{"vocab_size": 6471, "encoder_parallel_block": false, "lr": 0.0027, "nesterov": false, "warmup_steps": 200}
Rows from block 8 of the image encoder of a small contrastive image-text model, named by matrix and row number. Rows with one number within an expert belong to one neuron, the router's apart. Each number is 500 + 40 x the weight over its row's rms, rounded and kept within 0 to 999. All counts start at 0. Numbers have three digits each. After the name is the row's rms in percent of the matrix's.
Before each expert's rows are labels from the 100 images, of 14976, where the router gives the expert most weight on average: "responds to" is what is common among them. Only what is clearly more common there than usual is listed. The data: regions of photos with short descriptions (Visual Genome). In brackets: how many of the 100, against the usual share in percent.
# router: router (encoder.blocks.8.mlp.router.weight, 4x256, trained with AdamW), inputs 104-155
# up: expert up (encoder.blocks.8.mlp.up, 4x512x256), inputs 104-155
# down: expert down (encoder.blocks.8.mlp.down, 4x256x512, transposed), outputs 104-155

# expert 2
responds to: text has "sign" (36 vs 1.9); text has "zebra" (30 vs 0.7); text has "white" (29 vs 11.5)
router.2 113:469521498506488563517528501472526492503542505479428406474535458465461484462510506479539532516517518555516528460422475452433540488497509504503516498453597488
up.0 122:518499590416506493472530471479465554477487462502523537563568527576444456474567505561474539544478431489548529521450511491532484426558521469546549496495528523
down.0 113:544506500513552504495451388509460498484512482461497491561530500540496435471479536517568451519557527428511515545496380497474540443511522465492499480567482529
up.1 100:474560545557542438490492493506483531593525544510592452521516555529503463448525514463427465539567481541502499505471458482515504490590481480480472458476510502
down.1 084:518445520473595510479512479546532499506490448462541421490523453471497493491500506576465525463502409488492521539468476480491478516463500505533384497520484506
up.2 103:473534536542492467476540491538480560467448500465549510584516513502472476541547467573470584520469418515458548487490520483494482455440504500527478506537586538
down.2 117:532468549517559465451538544455538454525513531553495487576494493504500515489533501488547439528509479453463509458525580468397461511483479523470490489531544529
up.3 119:474484483496478445487454508492581513554507506521511440529496448517457630465489466486419440493456474486485530508547527445539512507548481458460494519513542417
down.3 117:540486564507472483472444465507462537521516495528477525535434495511605551522463571502489512520495572489442552473459554530470465469448396471447490487525532470
up.4 098:519475503447429446501472478553543510507420452571539470488514494561485572516436499461492460529521495442561497524477496541471521521446555567421442474517488491
down.4 089:487505532525509429481468540461568543481492519536491542491450534474520491532561526562485534509451473517520511614476419488548445457594504482449562540518505433

# expert 3
responds to: text has "green" (29 vs 4.4); text has "tree" (28 vs 1.9)
router.3 097:492503455506509506481504483554463467453494452453548568495496410488459544484481459523477494472479516497509489546472539472522548518519569507455483436441490529
up.0 113:538467551509473501479470481500526439522430518523568518500504507476507457532438520496539501546454480485452488482457549521519468538472537547498554490464429454
down.0 119:545535587534452485476495595494529487436538517481498516513521541497455511529459524513558486559512516482511491506500478479497498443555467479501381506522510473
up.1 138:512459458563431520528477409474488472563435497477502557519524523481499483494521465501483512533538426481495477555492538451511550456445479511482526420584463541
down.1 136:450561457509394507550555510456582517535525395534520547473571518473433491474441491464486449493445525590530509506516457520465481538508496563544579539466422433
up.2 125:531536457511533512522549507546584455442449473512525499419457504529470485493535526441546441444464506466475446506474512554520485507533453537498526545565492472
down.2 125:483520509506522508500485506477546474540455515489476508539571513518496498460495479524499517470416492476483498521502453516514482523438449570473486460517486583
up.3 137:525465542536522480478509449515524556491409471488524554439464408507485433439537514436487463482563543419471503544480578581424567606465561510603457503482470508
down.3 148:422488531509535482443533538549522463544497495516496494513490476563490545511480549522458511556480502497473556517490489491511477469479506528494485544560479459
up.4 053:496503497482565513504461529496523464514508509521520547552487553494537502533510489428531420479518541525500417538465524480463489512528611507528476487495429590
down.4 071:533517496519477475465548471525544536528460496541485469491537518502449571439469472565475514552439546471539513446480490509487516516563425516476531531564467488

# expert 1
responds to: text has "hair" (27 vs 1.1); text has "man" (27 vs 8.4)
router.1 089:469562497445471507495536540505463497456507484501514555483517491506527511479461489529601417477520544439485487532510515451491570609538534466556523473477503470
up.0 085:476508472577467485442469454485506518472547495485555485472489534521513480513508472569496462424489402490509562506482475547497526530533483494500537541504423473
down.0 080:457501519429550489539505523559454509568450551436516438487512484544443471454458545500536514479531539492499569452535484491539497462484459579521484534497526496
up.1 149:498513489485460468506457563527543446523429451481487483530485575549459501499499516450507529511574497533518480505463474467508535449504539587475475504492490560
down.1 161:497497496457486539527497503459448508493484504464462523543491473438543494500505560516573456402479570503488491555512535510478518535467480463547460539483447463
up.2 125:471548500514495483501458413481453525466544491508503518468511484535527589519495554497466543522483450504444504451458518494531465532538537469469504514466493451
down.2 098:511492546496491482513473519503490583488499442470446504538582453546502529503469494440562549508491496495477480521503586490482413503400535517455445551548559586
up.3 079:470521465472537461492524483504463513458464486519562463498518508495493530500584400463577564539443560532485502516486523501494459442513456518472495487495511552
down.3 068:475414582493514474515532475516505544556554493475443530438611541571530555460484425488465521501501486485467519497496530487447557478467562532462520549538499567
up.4 105:535515541489433508451405544531497497521509436524523446457527494529505554519435525433526445594519484465454549490475512432536579542464532501464528554512471494
down.4 077:561490457497535445564508522522497490446490519514492432572481492470456473518546545506559500496539539422505409485522478478543500492442511520517558488439425496

# expert 0
responds to: text has "bus" (38 vs 1.5); text has "train" (25 vs 1.8)
router.0 100:506537504540435485478490517522478451443524506448514492525550535477569491506472511494476443487536470460516431533589521419555474526547524505506478460548483553
up.0 059:516579541571450535438494471536514487527480486544446495523490522536542483471569537474513545475461473461472528476475475530401495444474483533527503482486489528
down.0 055:525538484523454477554468479521391482470484549497431468481513457576524492509400534469491461536508467460521440521506535439444422576528561487544466512464526459
up.1 137:494468483522523449543465463501535532601499568548510450493514434523480482515484559521457499499580592450499527517570550494453462463518466540531498492483485483
down.1 141:465513559553461491464487534492490459475524575528464489463553481527531481551447517490468471469585448470418403541503547552492503509518568553495430453551522542
up.2 041:487551531515483494550527480478456507537534469471458431522550554459525522560423522535506470508549444524464508445509583553478527523555462508487465512484490536
down.2 050:492465540538485436512510505553489491453562567498473533514535502558528530489539469537505494503507548475560491447419520428529475537438552480479542476556525463
up.3 131:464470520538505425566461445512564510475578448536484458498495496547532531540532596518476521516526442455469546435392499475488455520434458493551498496502553492
down.3 134:509476549490468513499538527481475481411518512521453536497485451456531467506518423543483500482587503428550503457495466499543523512510566519537485465541568524
up.4 059:504523522467523512581438448520549431470542443513533383534502497482500452471504466534486438500507479527467449528473511545490530504500464493500515474455430477
down.4 059:482457506439488449409530506541520496501488488555463500490491457459505447390517439417483531554471522561544513518553449426565400493467478506517552519506531561